config.yaml
crop_scale_min: 0.7
arch: "preact_resnet"
init: "torch_default"
merge_dims: true
one_sided: true
epochs: 28.7
warmup_steps: 2180
adamw_weight_decay_other_params: 0.05
Rows from block 5 of a small image classifier, named by matrix and row number. Rows with one number belong to one channel. Each number is 128 + 32 x the weight over its row's rms, rounded and kept within 0 to 255. All counts start at 0. After the name is the row's rms in percent of the matrix's.
After each channel's rows are labels from the 100 images, of 14848, where the channel reaches its highest value: "strongest on" is what is common among them. Only what is clearly more common there than usual is listed. The data: microscope photos of single blood and bone marrow cells.
# convs0: first 3x3 conv (model.blocks.5.convs.0.weight, 144x144x3x3, each kernel summed), inputs 0-71
# convs1: second 3x3 conv (model.blocks.5.convs.1.weight, 144x144x3x3, transposed, each kernel summed), outputs 0-71

convs0.118 093 [124  95 133 162  93 125 125  99  69 147  69 149 131 143 118 106  87  72 211 123 112  75 140  78 141 121 120 173 122  95 136  74  87 114 134  95 125  98 175 151 124 102 165 135 110 108 118 152 210 127  93 116 139 163  59 132  82 111  99 101 115 136  93  86 147  92  90 148  87 142 145 137]
convs1.118 099 [ 94 149 117 189 122 102 138 142 167 196 144 139 105  79 188 103 101 189 154 151 160  88 107 142 148 150 117 101  93 104 123 226  94 107 106 150 116 149  78 147 126 133  85 109 194 141 118 135 151 112  65  88 129 144 152 110 138  97 143 164 187 108 147 118 157 193  96 106 103 102 102 193]
strongest on: cell type: erythroblast

convs0.99 101 [ 99 172 121 152  62 151 110 195 120 145  90  58 128 167 176 148 129 112 168 105  91 125 136 136  94 104 136 144 108 144 149 110 115 113 153 110  76 118 147  90 129  87  71 138  94 103  88  63 131 226 103 151 141  86 145 138 160 125 110 171 125 109 144 135 114 174 125 117 101 111  97 155]
convs1.99 106 [229 133 144 142 169  44 113 143  93 183 160 166 120 151 191  92  75 143  85 139 142  52 126 109 153 147  85 119  61 132 160 134 146 183  74 139  95 160 137 118 119 128 146 102 120 137 168 147 109 104 107 132  83 116 114 161  74 160 119 107 163  99 164 138  89 126 131  90  91 154  76 104]
strongest on: smear: peripheral blood

convs0.65 097 [105 106 111 122 202 133 120 145  98 121 137 108 115 105 117 144 107 111 132 168 100 134 167 133 148 106 148 123  93 157 111 106 110  69 155 136 171  80 102  79 104  96 114 103 124 197 124 102  57 132  87 135 107 203 153 105 149  95 143 184 115 137 144  91  61 171 146 102 126 134  90 118]
convs1.65 103 [125 140 170 150 115 116 111 133  84  67 116 203 135 192 110 148 119 137  80 112 131 153 150  91  77  67 146 118 121 122 160  90 131 116 137 142  66 129 110 143 152 151  91 157 158 222 120 126 165 140 187 128 101 181  66 177 152 135 154  92 170 173 112 123 138  86 139 202 101 199 183 133]
strongest on: cell type: eosinophil

convs0.10 110 [108 144 144 114 112 139 114 116 146 121 129 153  97 142  99 149 102  92 183 126  83 147 131  69 166 134 116 131 124  83 110 106 109 115 122  81 121  99 122 148  92 111  96  99  98 129 110 100  72 131 135  96 182 125 121  60 131 110 108 150  88 113  98 152 110 105 115  94 146 176 119 109]
convs1.10 106 [107 100 159 188  58 102 125 113 136 103 126 177 107 198 136  88 138 139 127  99 169 165 140 117  81  92  99  92 121 101 142  74 147 141 110 107 107 150 138 122 122  97  77 129 140 147 120 100 122 143 128 110 173  76  60 104 123 140 105 164 147 180  74 133 129 162 112  83 100 192 159  93]
strongest on: cell type: eosinophil; smear: peripheral blood

convs0.95 085 [125 126 149 139 160 129 164  88  82 121 130 119 113  87 169 104 132 123 130  91 123 167 160 100 142  73 118 116 103 103  95  98 126 118  61  67 162 165 167  92 115  98 120  59 129 104 153  82  54 125 130  83 154  96  95 127  99 133  91 138  91  67 114 130 115 109 122  95 183 162 180 140]
convs1.95 108 [ 62 141 111 118 165 104 131 177  88  82 113 150 149 155 221 110 115 136 123 131 101 141 123  92 130 124 189 129 109  94 131  65  69 131  76 169 112 102 126 115  85 143 101 179 109 124 188 136 165 102 149  79 140 101 142 173 107 161 144 104 146 111 109 152 132 116 157 177  63 140 139 130]
strongest on: cell type: eosinophil

convs0.11 098 [101  76 141 115 121  77  77 121 138  74 111 150  93  81  84  99 126 142  96  86  83 102  93 104 175  60 126 170 121 135  93 160 106 152 105 130 106 105  72 109  87  88 119 123  98 105  78  85  72 132  98 127 170 119 117  73  97 117  85 142 114 143  75 124 102 119 131  76 116 141 136  42]
convs1.11 101 [165 167 143 122 194 149 123 133  76 138 157 102 117 106 143 186  90 159 123 130 139 171  57 150 140  89 157 130 122  75  96 159 121  69 140  95 107 132 180 175  94  68 113 121 167 144 158 138 114 141 124 154 131 126 118  51 150 111 114 112 103 147 107 164 148 151 101 120 139  89 181 177]
strongest on: cell type: plasma cell

convs0.52 095 [142 111 128 105 112 122  75 131 201  73 112 108 110 150  83 106 110 118 128 104 156 126  77 137 114 210 128 171 113 102 158 126  71 108  95 172 100 117 125 137  84 110 114 122 138 145 140 145 131 116 127 116 147  59  87 118  88  94  99 141 136  97 124 149 118  94 146 104 130 121  74 106]
convs1.52 106 [114  81 126 157 116 122 102 148 153  91 138 154 128 135 108 129 175  98  95  87 128 126 144 107  59 146 151  99 132 112 131  75 160 145 156 144 112 128  79 110 136 148 119 143 140 176 108 137  89 106  94 158 112  16 120 181 141  74 130 136 156 143 146 113 103 142 194 142 102 173 165 117]
strongest on: cell type: eosinophil

convs0.25 097 [129 145 121 113 116 161 115 125 118 123 122 140  80 134 124 152 133  86 101  91 117 130 133 104 165 114 154 155 156  99 140 101  94 150 146 157 146 124 157 146 155 133 121 136 114  98 106  60 167 133 119 193 155 171  77 126 112  40  75 199 120 119 124  81  83 146 105 113 131  97 142 100]
convs1.25 093 [105  86 102 172 187  76 139 152 166 147 122  78 125 151  99 136 135 148  97  94 150 102 113 114 135  90  91 135 135 135 151 146  73  46  87  86 158  73  90 125 132 170 120 128 151 132 122 129 150 148  68 138 128 138  73 121 109 134 113 134 155  45 119 129 215 152 136 106  77 101 101 164]
strongest on: cell type: erythroblast

convs0.14 105 [ 84 164 123  76 138  96 105 117 154  77 125 108  94  71 119 186  81 128 115 111 179 144 131  85 125 138 142 134 102 157 120 133  96 159 152  88 227 145 114 136  78 120 145 114 111 117 151  96 210 137 106 106 139 132 115 134 154 157 129 130 117 119 139 109  85 106 110 118 141 146 110 116]
convs1.14 122 [148 100 165 132 119  80 120 103  80 107 103 147 145 110 107 129 127 103 113 109 182 168 117 123 142 196 110  86 123 182 136 119 121 171 152  94 192 110 137  96  82 131 119 137 161 137  65 131 132 122  63  85 111 201 144 142 133 186 131 118 101  68 102 125 150 141 136 147 134 115 145 121]
strongest on: smear: peripheral blood; cell type: platelet

convs0.45 076 [ 83  80 155  92 142 151 110  69 106 126 141 121 106 162 116 152  53  88 125 113 111 121  49 105 116 103 142 147 142 147 120 173  68 104 109 202 127  97 168 100  32 114 102 134 143 140 156 125 140 143 107 140 149 163 114  90  69 116 119 209 130  91 137 110 157 100 108 155  73 124 153 115]
convs1.45 098 [154 121 136 123 153  80 159 112  53  46 115 199 193  80  77  80 114 173 140 110 122 103 160 131 107  71 109 136 120 154  93  73  83 106  95 130  58 174 125 150 122 126  96 148 110 136 110  87 133 117 133 140 177 178  85 197 105 134 110  97 106 180 153 168 121  94 136 112  89 134 134 114]
strongest on: cell type: eosinophil

convs0.4 091 [164 127 144 135 103 117  94 176 113 119 126 150 121 116 112 137 136 102 121 123 160 111 110 159  95 137 154 164 109 121 128 151  75  91 124  99 117 137 104  87 107 118 124 129 133  72 109 164 147 106 116  81 119 150 114 160  78 137 145  59 159  82  86 101 123 109 144 152  87 113 132 154]
convs1.4 094 [ 66 156  84 141 153  66 136  75 128 128 147 106  84 124 126 139 145 151 170 114 113 104  85 117 135 177 135 105 119 139  83 122  98 112 147 125 105 183 137 144 167 122  60 152 154 135 134 139 149  86 114 108 115  95 133 164 116 102 112 154 140 142 174 119 152 189 138 129 148 128 128 192]
strongest on: cell type: erythroblast

convs0.132 102 [ 92 126 109 129 140  74  75 133  49 109  83 154  95 116 116 145 122  74 138 145  98  76 127  83 126  92 114 102  86 112 114 140 108 131  84  99 106 143 193  82 165 120 137 149  98 136  83 127 137 142  93  96 136 246 156 133 111 106 151 150  99  78 131 113 132 137  75  95 132 143  80 151]
convs1.132 108 [150 142 148 218 122 113 100 122 106 127 126 143 127 153 153  87 118 123  97 111 150 151 154 102 107  65  92  94  91 104 137  71 129 133 112  96 108 160 133 138 147 116  53 171 124 191  94 110 141 102 112  88 149 203  70 142 146 152 119 117 149 142  78 141 129 169 144 134  85 176 141 124]
strongest on: cell type: eosinophil

convs0.43 097 [128 107 123 150  35 120 166 143 114 111  65 155 110 174 114 134 125 150 129 184 123 132 142 166 131 179 187 102  92 119 121 113  82 122 128 132 123 103  90 120  86 150 139  98 140 149 138  80 109  98  98  87 122 136 122  63 129  82 123 137 147  84 131 122  53 154  87 116 114 118 117  98]
convs1.43 106 [142 173 139 118 212 111 165 172  65 139  88  74 183 169 120 112 157 122 127 112  66 112 114 168  94 181  96 153 147 117 162  98 105  87 163 111 112 163 166 168 162 119 149 122 154 117 144  79  95 133 104 131  76  93 155 139 132 100  44  79  27 185 140 138 161 158 152 129 148 157  97 171]
strongest on: cell type: plasma cell

convs0.100 101 [244  96 119 110  91 128  99 166 159  84 135  99 114 141 160  70 202 106 139 145 142 119  57 137  57 164 112 154  96 106 171  81 105  96 125 125  90 136 173 147 138 116 168  90 102 133 148 166 120  64 114 103 183  94 112  64 110 135 125 105  89 149 130 113 105 128 170  93  78 130 110 115]
convs1.100 101 [ 93  75  62  94 156 113 140 147 176 149 106 135 136 216 133 114 131 108 135 155 134  80 160 143 115 136 159 170 114 125 201  82 112 154 191 180  40 132 158 128 171 130 135 134 154 143 151 122 125  94 156 121 132  67  99 147 145 164 173  97 117 161 113  84 103 145 110 144  77 133 193 131]
strongest on: cell type: promyelocyte; cell type: myelocyte

convs0.2 111 [119 116 149  84 209 128 137 126 125  90 172 129 143 112 129 121 120  83 144  85 114 130 140  81 104  68 104 117  92 153 104  64 129 155 131 151 137 106 159 150 104 136  88 145 112 144 182 111  81  50 109  98 113 199 136 115 134 157  87 157 124 124 106 131  97  63  99 121  68  64 144  82]
convs1.2 099 [110  49 171 183  97  99 126 131 138 121 118 141 155 151 249 169 122 124 115 113  85 104 141  64  82  57  91 159 125 134  88 107 114 149 117 140  78 149  91 174 106 125 154 140 110 116  96 101 140 146  76 112 131 161  97 157 152 142 105 103 136 133 149 153 177 207 149  89 130 113 146 108]
strongest on: cell type: erythroblast

convs0.67 100 [104 119  81  90 173 119 175 108 134 164 106 119 115 107 122 100  86 146 133 134 124 144  69 134  92 126  87 106 187 125  91 175 120 140 105 126 162 154 126  87  79 131 117  62  97 156 130  76  76 106 126 162 136 163 144 132  66 113 164 148  50 125 117 133 150 114 145 181  77 108  73 109]
convs1.67 094 [ 86 136 116  97  93  84 161  95  82 106 143 155 120 120  56 123 121 132  98 104 151 141 101 118  69 149  93 109 238 179 108 103  91 116 135 124  90 146 144 186  73 133 138  73 171 158 152  87 137 147 148  78 145 204 127 166 117 106  67 121  76 129 152 131 119  97 230 130 122 105 177 127]
strongest on: cell type: promyelocyte

convs0.24 102 [112 148 161 121  37 183 177 127 122  76 118 150 100 139 152  91 115 131 136 119 104 134 151 130 146 108 121 168 129 157 127  83  96 121 128 138  80  61 137  89 134 121 118  89 100 116 163 137 113  96  86 148 133 157 187  97 110 117  85 122 112 105 106 147 103 112  93  87 117 130 106 109]
convs1.24 101 [107 115 139 137 158 137 108 149 129  82 113 135 141 161 129  74 154  77 157 111 102 153 183  86  85  89 134 104 133  81 165 114 127 148  66 136 124 108 118 150 145 145 144  79  90 129 122 118 150  63 118 136 138 102 153 122 112  94 133 125  85  56 133 111 119  80  85 156 120 182 113 159]
strongest on: cell type: band neutrophil

convs0.137 103 [ 78 180 166 158 134 116 135 142 102 166  72  72 114 132 128  93 108 130 157 116 138 116  79 143 135 144  83  92 194 146 123 165 108 123 176 104 150 134  77 155  96 108 141 119 206 148 130  89 129 144  57  79 147 136 149 125 104 101 133 130  77 132 144 104 140 143 143 153 104  66  88 145]
convs1.137 086 [139 144 144 116 133 107 185 121  62 108 130 154 136  85 153  61  56 205  83 107  90  98 121 149  96 180 151 128 102 163  89 150 101 115 136 134  97 156 114 105  98 133 109 117 180 191 150 103 154 113 130 121 154 106 121 142  85 108 149  59  82 135 129 182 134 127 123 127 101 111 134 153]
strongest on: cell type: eosinophil

convs0.98 106 [115 123 118 154  50  99 124 138 117 117  48 157 146 129 161 182 100 107 124  68 104  89  83 121  97  79  75  80  97 145 139 131  71 107 107  72 114 163 132 140 123 109  95 145 132 141  83  84 131 135  87  81 167 169 102 187 110 121  87  99 103  85 101 119 123 131 121 152 103 125  87 153]
convs1.98 090 [ 96 168 114 133 146  90 153  62 140 170 147 136 110  58  90  64  93 160 145 130 119 109 115 116 106 130  85 102  98 202 119 127 104 107 136  77 149 127  80 150 134 115  82 139 214 177  87 110 163 128  72 161  85 119 144 184  78 122 166 105 126  82 124 158 128 168 153  96 120 113 134 143]
strongest on: cell type: band neutrophil

convs0.88 101 [124 112 136  73 114 130 152 140 110  91 121 139 112 125 147  83  86 108 107 144 134 110 182 104 183 106 106 107 147 135 116 144 153 141 128  94 153 110  76 157 151 130 106  95 132 122  79  99  95  92 122 115  93 108 146 137  52 129 160 119  96 122 148 108 146 105 142 126  87 156 149 144]
convs1.88 103 [121 102 116  58 129 110 198  96 101 112 111 102 227 155 120 112 141 142 118  92 116 154  99  94  62 118  98 133 136 159 133 134 137 128 119 125  71 147 139 141 187 160 148 139 149 128 177 125  86 115 161 108 135 135 112 170 115 133  41 136  41 156 157 136 143  99 171 141 139  69 141 146]
strongest on: cell type: plasma cell