{"dataset": "microscope photos of single blood and bone marrow cells", "translate": 0.12, "targets": ["cell type"], "depths": [3, 3, 3], "avg_pool_shortcut": true, "widths": [96, 144, 208], "residual_init": "zero_last", "beta1": 0.9, "max_precond_dim": 1024, "merge_dims": true, "one_sided": true, "max_grad_norm": 1.0, "final_lr_fraction": 0, "adamw_weight_decay_other_params": 0.05}
Rows from block 4, named by matrix and row number. Rows with one number belong to one channel. Each number is 128 + 24 x the weight over the matrix's rms, rounded and kept within 0 to 255. All counts start at 0. Numbers have three digits each.
# convs0: first 3x3 conv (model.blocks.4.convs.0.weight, 144x144x3x3), inputs 128-135, a 3x3 kernel for each
# convs1: second 3x3 conv (model.blocks.4.convs.1.weight, 144x144x3x3, transposed), outputs 128-135, a 3x3 kernel for each
convs0.29:107113148098085102138174213121108121128141113118152116188128127108140132138128111141141125111115106124118087136127129137142112105095104084107101096125147130165178121110142106131153140145189108110155106077111145128186
convs0.30:165122091161120130165106091144090113124130124139106116085099174117103132100086147124118138131143100125130124137114149157138104127115184153139088149109105173092106187092121134112101140113100142133118165139130142133106
convs0.31:107128134139158106141097150144143126157139121099089101091109151157141143184143126146099082107095131154110144123138116138149141122085139134124137123139174110090121125117093088170120176122134105123158128103133122110116
convs0.32:100147139169153155134133086151140143083149107120137147149114138119128123146126130120115086101107115153204167115143170153100112107151135075072111159149202151165082107138145111116103165152121074114183163164136139107119
convs0.33:130155141191136131130133111118138090122113122141153107113158128139116112138109134171079106068128216123145070107167118137143087155097185111118145149128139166100123157147117116095162113136118078111138119201099122072140
convs0.34:128141130115093123157140142105133123148179127127109134152125095124140120122138127145142140124135151128090116101146165123087147150112127115106148112106150140159102119143135160043139195067132064124205147203101121145138
convs0.35:132130124119120100159105119116154117133144084102115152098132129127112146092098122128084152108121144133152141141140098084127132076159184139150115158153128124098067150131124111092184119103126118095149089147097146127112
convs0.36:190128168118139052136093146131122150118134126157115098107123128117115121144152146138123098142123141131116100208143149144090093131052195150139154118125103123117111156129126139087093137104166084118129176139130096092105
convs0.37:098132139141102073193165111098115154137094103135111134116140149120118148125070109131118127130147108134128125118106075143139091161140101104154111128121125151107153154120109142139123142168120104119135127116155116124119
convs0.38:143155121117122119111123096101154096135154090119140121132136077113178170123128126131120125115065144105126128133118135103155117143103116108136131155122133111126130111130179104123107125116145099164121095138173154146146
convs0.39:146159091167116100127129082131159123116093117111148098114092132102114121103123121128136130122117137097125126169136143133159136123125117151127111128142111135125125186148121145151130131152082113104146114137110156152171
convs0.40:118131129142106125154120077134097145139113115151128085108099129113119116122149096130156109146147125115112101128118108113167098105106137174104110101176162093101135134143121136129104129163104123100143160140169106101121
convs0.41:092133071128104115117120107124121132156133091124145067108151121151131119117123157133140135152137139141098151124145161120103160092150120124141079147161108105156135103101111133145145114135090113153103109141119126141104
convs0.42:104142110127152121158126145098106127126113110156177163142161128119118120161133136151078103140117112116123114121139111157129124154128126118147164122133114108120150128124115108141136143104119176116124097128154113110113
convs0.43:142152134125102112116145176117136120122097169112109167101125135094131129144102152123141133142108148142126093126133104108143127068165109117098124159143109158142176145112092121117143124118106139150175149162126155103142
convs0.44:105146125116147110128115181138084138122154135162109110121113102146099132127129117119102120095125173122151193163120101090125146149147107141102106102137108098129215170146098112156081124110170125118147090126156132122117
convs0.45:113131140131111102139139138118160105125104160145123105156127097128107103124114112110136150093153119097117123101145120101145126093164131146144140074160139150088138121065183134116142138095150120149112131070162152065146
convs0.46:104156123120102111119135142100159134110145091127128116145158118126154122108136104155156098128065145072114150104153126155108083116108149079165129158131111176141138123134154111100110091142139081165146147147029113122157
convs0.47:146146107116136115154111106183119050135126116160149072141127106115174138132142111136120143153111130131115102140141070107162102143141098148113127127142106123122147185092122171141085116171116128110160104103185132136137
convs0.48:121143121099107104134130131121114135122107119145132115115136146134157122114143144079096150099151094133119185143110128103124110064070118092103095122146144088177143130119106084116094109162137096083088128095095128151183
convs0.49:146131082155150059172134118136125161137118138070109182174157134103141123109124128127110109123119136121176126145157114117106136133154119167138083125156121176177124098126105145116117107160106135134116116133136157120128
convs0.50:134137145116117129126117151099169175128118118088160086121114132121113131135137122124099106100108117127136110172150153130125159144105114103113114108124111150154144125148130124163110125117151107122092114121146130128111
convs0.51:101105111150122154128104118047185130237153077032059128142116117146126146097089094141117076114121127128137166085135120185121111135087144109124128124118117108115157152131133124136143135136116136124117091116115123121130
convs0.52:119169093145118156112124097130133126127112134124115129135116113138137157106141115154151124124056067090148228141104129135144149098118136137126130116107117118236100103171112158152112083152118120121123113149188143156113
convs0.53:142132167129100127124134084107150128174116141122126139130154134147136117166124178128097146165138137115154166082128122118102126140123135175123169130153134091126106126135151113127109126132116153171155087102131114113071
convs0.54:106104107112126076217148166100126089181119118111114114112118159140117139100113099158168145116125136096078084103116106115098146184118111144135110114106090154161136102130119135130135139124114169174077099084096197155154
convs0.55:138165125147104066080108147142118146097153143154126118162128114164105097124123119155149138117106105138150151139149123090104129154135106151122124106119146146150113138149116113106134096129162136127151152142098126109103
convs0.56:174132137095123115170139145090074125067193148124134173166150147134152099100114119156118128137110128116129088098109115125126159118163171152136127122120097130141109130122143126140160156118146163109134131127115113152119
convs0.57:138148100118113131140145108190200196060000080176195091148114173079110050177103147150096121120194134105106116108120124120135121138141132125127073118119112141143148111137119127111091099196130093150131167174110121123137
convs0.58:140132109134129149135147134140123089114133118109159112141077169125077179155126090153097145134173112128109149117138109110117104139152102187124110093185080093132167197070134093171123152088163115111127133116106092151137
convs0.59:120163125126097106150141141085132137130074119156162140177137045114154123129178140148139115121151094109139101087118137130123126130121107122134121147140103112112122158141106116123143137103143129146142108124119084144072
convs0.60:121099125157114145087134153139136099094127165116098098104133128103112144123112132139131127128111115105109126097102092132142098132156134089151143114126142136075132102143163086115124087142134133119143140127122153139084
convs0.61:100098187116171136094151098146116105126152130110150130243070090121100158115125165118142154130128101132132148120085082086170156165147113082116119112139117125125141104132161131092176150130080078087129120168212166102093
convs0.62:121084131140192116101120149120117127130163084081109158122099113110100124135122117149144118153142116113107156135121113170139079116112155166132134117134124144088128136165093114149133110130120160129087133126136156089103
convs0.63:126140111119130131100099124159124120126143134106101134152141135135127137195137139173137154146112126111114111110151135099119114104119139145109096127092155084095125152132131120134126155108137137135102129152106088118100
convs0.64:148110127088121157102144116137115098118107135103153102135150135138099135115115096103119105139154179149124119115144118126121134126137112138130108075196201138134129134131092121121091163117106100103108160154150085106132
convs0.65:128134138103166153107079118080150155128095161129078107130143080117155186142131143151097102161125116116122125101146087119161122100124127125157176111072128175112132166151166120133132111116151106131130133133155115127113
convs0.66:125127103132129108145156151107093112143125154146109146125128152152119134104128101123125126105120116140089104137126115153143121124148143143116097095155125142152142115128119146131157129167112133102123129117128127146140
convs0.67:158090149120068125121147146125116158143099100119139119137102127111137135125116146110179124136128147124150079142093150147123136128106149139109104125082144149127165146125103109088130184189118153100112137065129119101158
convs0.68:132147098144157117122154133124071130125189113118091146146131171124111121124113099134140077127153170098119150118119102137172138130135118135118138105099139168123102116107109147205131053122145115100122111127112149115115
convs0.69:129132152112122128123140142140098146121108106101120163104115132143138175142089171087127144099163109133141086132101154122138142131123136094158153145150081122103167106129128120149160138125088158095109103118225114140085
convs1.29:172167121134175152149111095125098141162083119109075132106172113116093136105110135107093093094122082107143147126130155109130123106123151130145104108102125126128119162130161111138151127162086206060105122103099079112133
convs1.30:084094097080165133096152144107130123110134126142124139131139114149128110184104102127118128117137114151101124110132180149113123140138125149121124127123122132123106149139092088145140134111090138108130114098144112119154
convs1.31:146140118096095151106108120113124117106167129077119173132133109108180119144096137108119142090099090122117127126121137114130097147137128132160164118110123174125146144141176161138115152135152164128097108102114136168148
convs1.32:121107121109141114096103134099113118126120112137178107120145115149098109113199150136124171130139110116137132128126117119095114163104141143121107078130120149131122150133088138141165136097114139142139099104143084133131
convs1.33:127120146135124105116129135155133148133103105132105130129092125111095107137127120134138133066135152107140142124131128103081058119140116110141112108131076104124110142117128143114106129149097096134123128112155142119138
convs1.34:134110109098147120130120106129123100124123073100123176110077104101122161141127157105131137121085140147125127132113129082157117108159103167149161141152129118143130149121152131149119121156104110138126128126116118134137
convs1.35:110111138134104123113143136136147130137109112131175115107117118156156127118143146126129125142143120158127128143119067136143136134170172158122171147118116144095163134144111093158138168135099133118143133114125105133181
convs1.36:110093104099105109083142138142122164123099142103108131156140113151166136126102083148138115116113079129097125084151164167119103083129104135158157115121120163148122131112120096146137135126088125138136162125108124140143
convs1.37:121139156136150137128145119113139090132110106175110141166111126141181118154139191146138119118136131118122098089156161141156147107092156125166123154141133140085131131084067158116067122115117099136140157105133114138127
convs1.38:142129120133110112128103105136125148111091120175108180181139122153102158096121127165140097165127145139123125122113136181128140129135107123163137141112124145103161124092143162174156110160112096134114157121101122110136
convs1.39:042096129131110115122145208119146086125147111143139128136162147172068095130112089132110130129110111093118140147120133112092058121104151132131137097159087166106129139124121129112084098131091081166165126142118087161142
convs1.40:152108132127130101102117124114112107123143108121114131143114090151122136131120114169121137092072084114108145161118123144146119123124123144139152109114127139108105132146117119159116125122132153154147128131116117160147
convs1.41:101145107127143150116159150117108146101107149135102119090106143146153084159125129104098112141103118146102112134114143147126104129205137108157128146114129121101112145132154113157089098126099146114148128142136153113167
convs1.42:139118127112082074128150090135131146114103124121097133091123133216147145094125098133118122136114118131151128121131146139154137137119107150116127103089101156150150107158098187108164132140096129131130103125139119108119
convs1.43:116120134124133148141140112123126096142112071081151144083096126138140101183138114103132142116095129119090095149171095115133109121131138097127085140126128127125123134132126082155104157154121150091123097135104073147112
convs1.44:095096129095134125119143114138129117136145126098102120140133105119132115164105112142161110118132135151147119121129149119143158145176107086104152129135134110138089102149128117164121105133137076138116128148137143152093
convs1.45:132143142094152085092128107148103120126131117139108110107123119090176157152100142124140159108129095144122149161142129160137090097153123155137140124131148127180151162122122140129097125162115125160127150139105146155149
convs1.46:140147126112112098134108145111121152102135146136144122136106123136088103173091163122123118134143152126113091096116129135083153142108137093125121114135116133139134124132102119136149119144120126110105140116159111138114
convs1.47:121107147133102117141097089103122150134103161106128163105181146124117150137102124142115098121141101127118101119152129115165145136159128173145133130136117120120128110083152126097131138150151092157121099140118111105115
convs1.48:157105077099139109136115164104130081140107105144142149147144142100185175122081091162164160135138091161128155120120112162116173139125138127119125119121109129119134110128130159134173140131170225139108114101113136106109
convs1.49:134107165123125134111130150103138095122117130135155097092123136105113139112097120121090164100104140133155163104115137137118142148144151128109081122114139092100141127146088112129137108160072179105151075102194113212136
convs1.50:126124106122130132130118103094097143177205133145130173114146149101103131173113113080114062130125114112106133109123094101124120154114149136156099115126154136095110102115120165140112113102154144115135135118136154150134
convs1.51:113096108119123153130107120105100118137174179180150217109111140102111097160130162115112102097114103119126149110121136158107114123123175106136148117139123135124123106133099125136121134122101134136128134123095111121142
convs1.52:113159111122125142149127106106125102123115100142112133116148126119109125097106123085108139137163144123156115118082160110167096157205135114062101124125093085119057112125091112130078129112096146122158114153156128119151
convs1.53:109130152136116128103123134120121128163138120124156120103124108157160103147176162104120123136156124149129161151117130116071121168167134130120123101127116085105117122127114131150139101110099157126139139139120113109130
convs1.54:128136175111127115130120121147115156122113112158114132140080098203179112140180102127110091112113107122159105129139117135119121114114103116143093153129093107144133171143103139141098148141174114116124159136135147112088
convs1.55:138122104114146114116111120111159141114106118125132099123148115122118148131131111129128111125147136110124137128144129115172174165113106078127135114144122146144101128115103131152121130113116123122132151107147085110132
convs1.56:171135097126090102100117162213179141112191148117179076116130110155109116092113163150107112107124126118118115151153116155122087128111092111094193116144147143116128095125143127137146155125125136083126111069163121141255
convs1.57:112095153139144082138175144094153122167169164088109122134142133114088109145139126121121083116121117137119164141176146136122169132123111107132104153152119106100110137150131149137163125135122122099100098098159141133161
convs1.58:115125101139161134126149163147123135105117127114108115135093116129156093105111137128120123097125089102102110112143080133119109096102160137152124123107083114084079118153105132111149105100148139125153145121118106101125
convs1.59:066112106132146125145130121131108096125156069119135115147143143127128115105156156101130115129171152140089121129141163097132132135138139134118154134152160137125111163118132108173127139128148099142136184126108153090177
convs1.60:147134119132133110119133109133097146132091123149110106142149121175167088135123135164151118135134140133169138129160157116148155146107129116136103095132149159164138112138119132145131140148132172111132132116130110127132
convs1.61:110145120106140097123158098126154141128128162111081134048109097084128153101138111099127095118141122140088141137122129165095093138101112123155099131180145154113118092120148116108106112138149136119102114127156125151128
convs1.62:140151113116115108105131143134122121123119105128133142125183105158141130124074140109130146163132148114151161192166173075154113140121156135144091128126138150145125129081157112125163138094104141109134151117128125134138
convs1.63:086125133152116100100135141124130136138139135103134134096131118152153135137102113091112118118141136164125150126120095138166132135137114139152121134133138179121135135161115139118180153116131154085115104125118140133119
convs1.64:166115069165184101104103141120099120105126138129110130153148127132117120138139159189203130182141125092056122126113137123164095166113114140202157131132098145138155155134129178081119159142140135123143169116088151146153
convs1.65:104055067137139106146119106106120115127081146167101104101164174090073128135091167124114110099126152143154143155149159130153141134180163141112080122156141112111115097122126114163111104120116105149147119124092105097125
convs1.66:154090137164126112089117143121162126130121119135139163156157131151091171143091118150126103105120157170168145142120084117103115142156169153100133126126093129151126124128100145133115134136113123138105124134118131113135
convs1.67:124141133150115103117139102146142120132126127135144128124150098176153137149104116109096084092132120159161149108078155135097114116133126122130123149125140085109091142137097148130121129134157094124116109156110114112104
convs1.68:092117137111146107121106133141110124118081150122127111116131140131125102119131131105078120188158163149130127139125110130126132089114136107156103147132113173170135127154163120135136160110123151143127103127112131131127
convs1.69:106099114111100110187167129079130143093143129073138117130146157057105148116103133145136124091091132109139146160109099140118083113118083141173157155138142081129118140092106110128115111112128138102124111165168159132114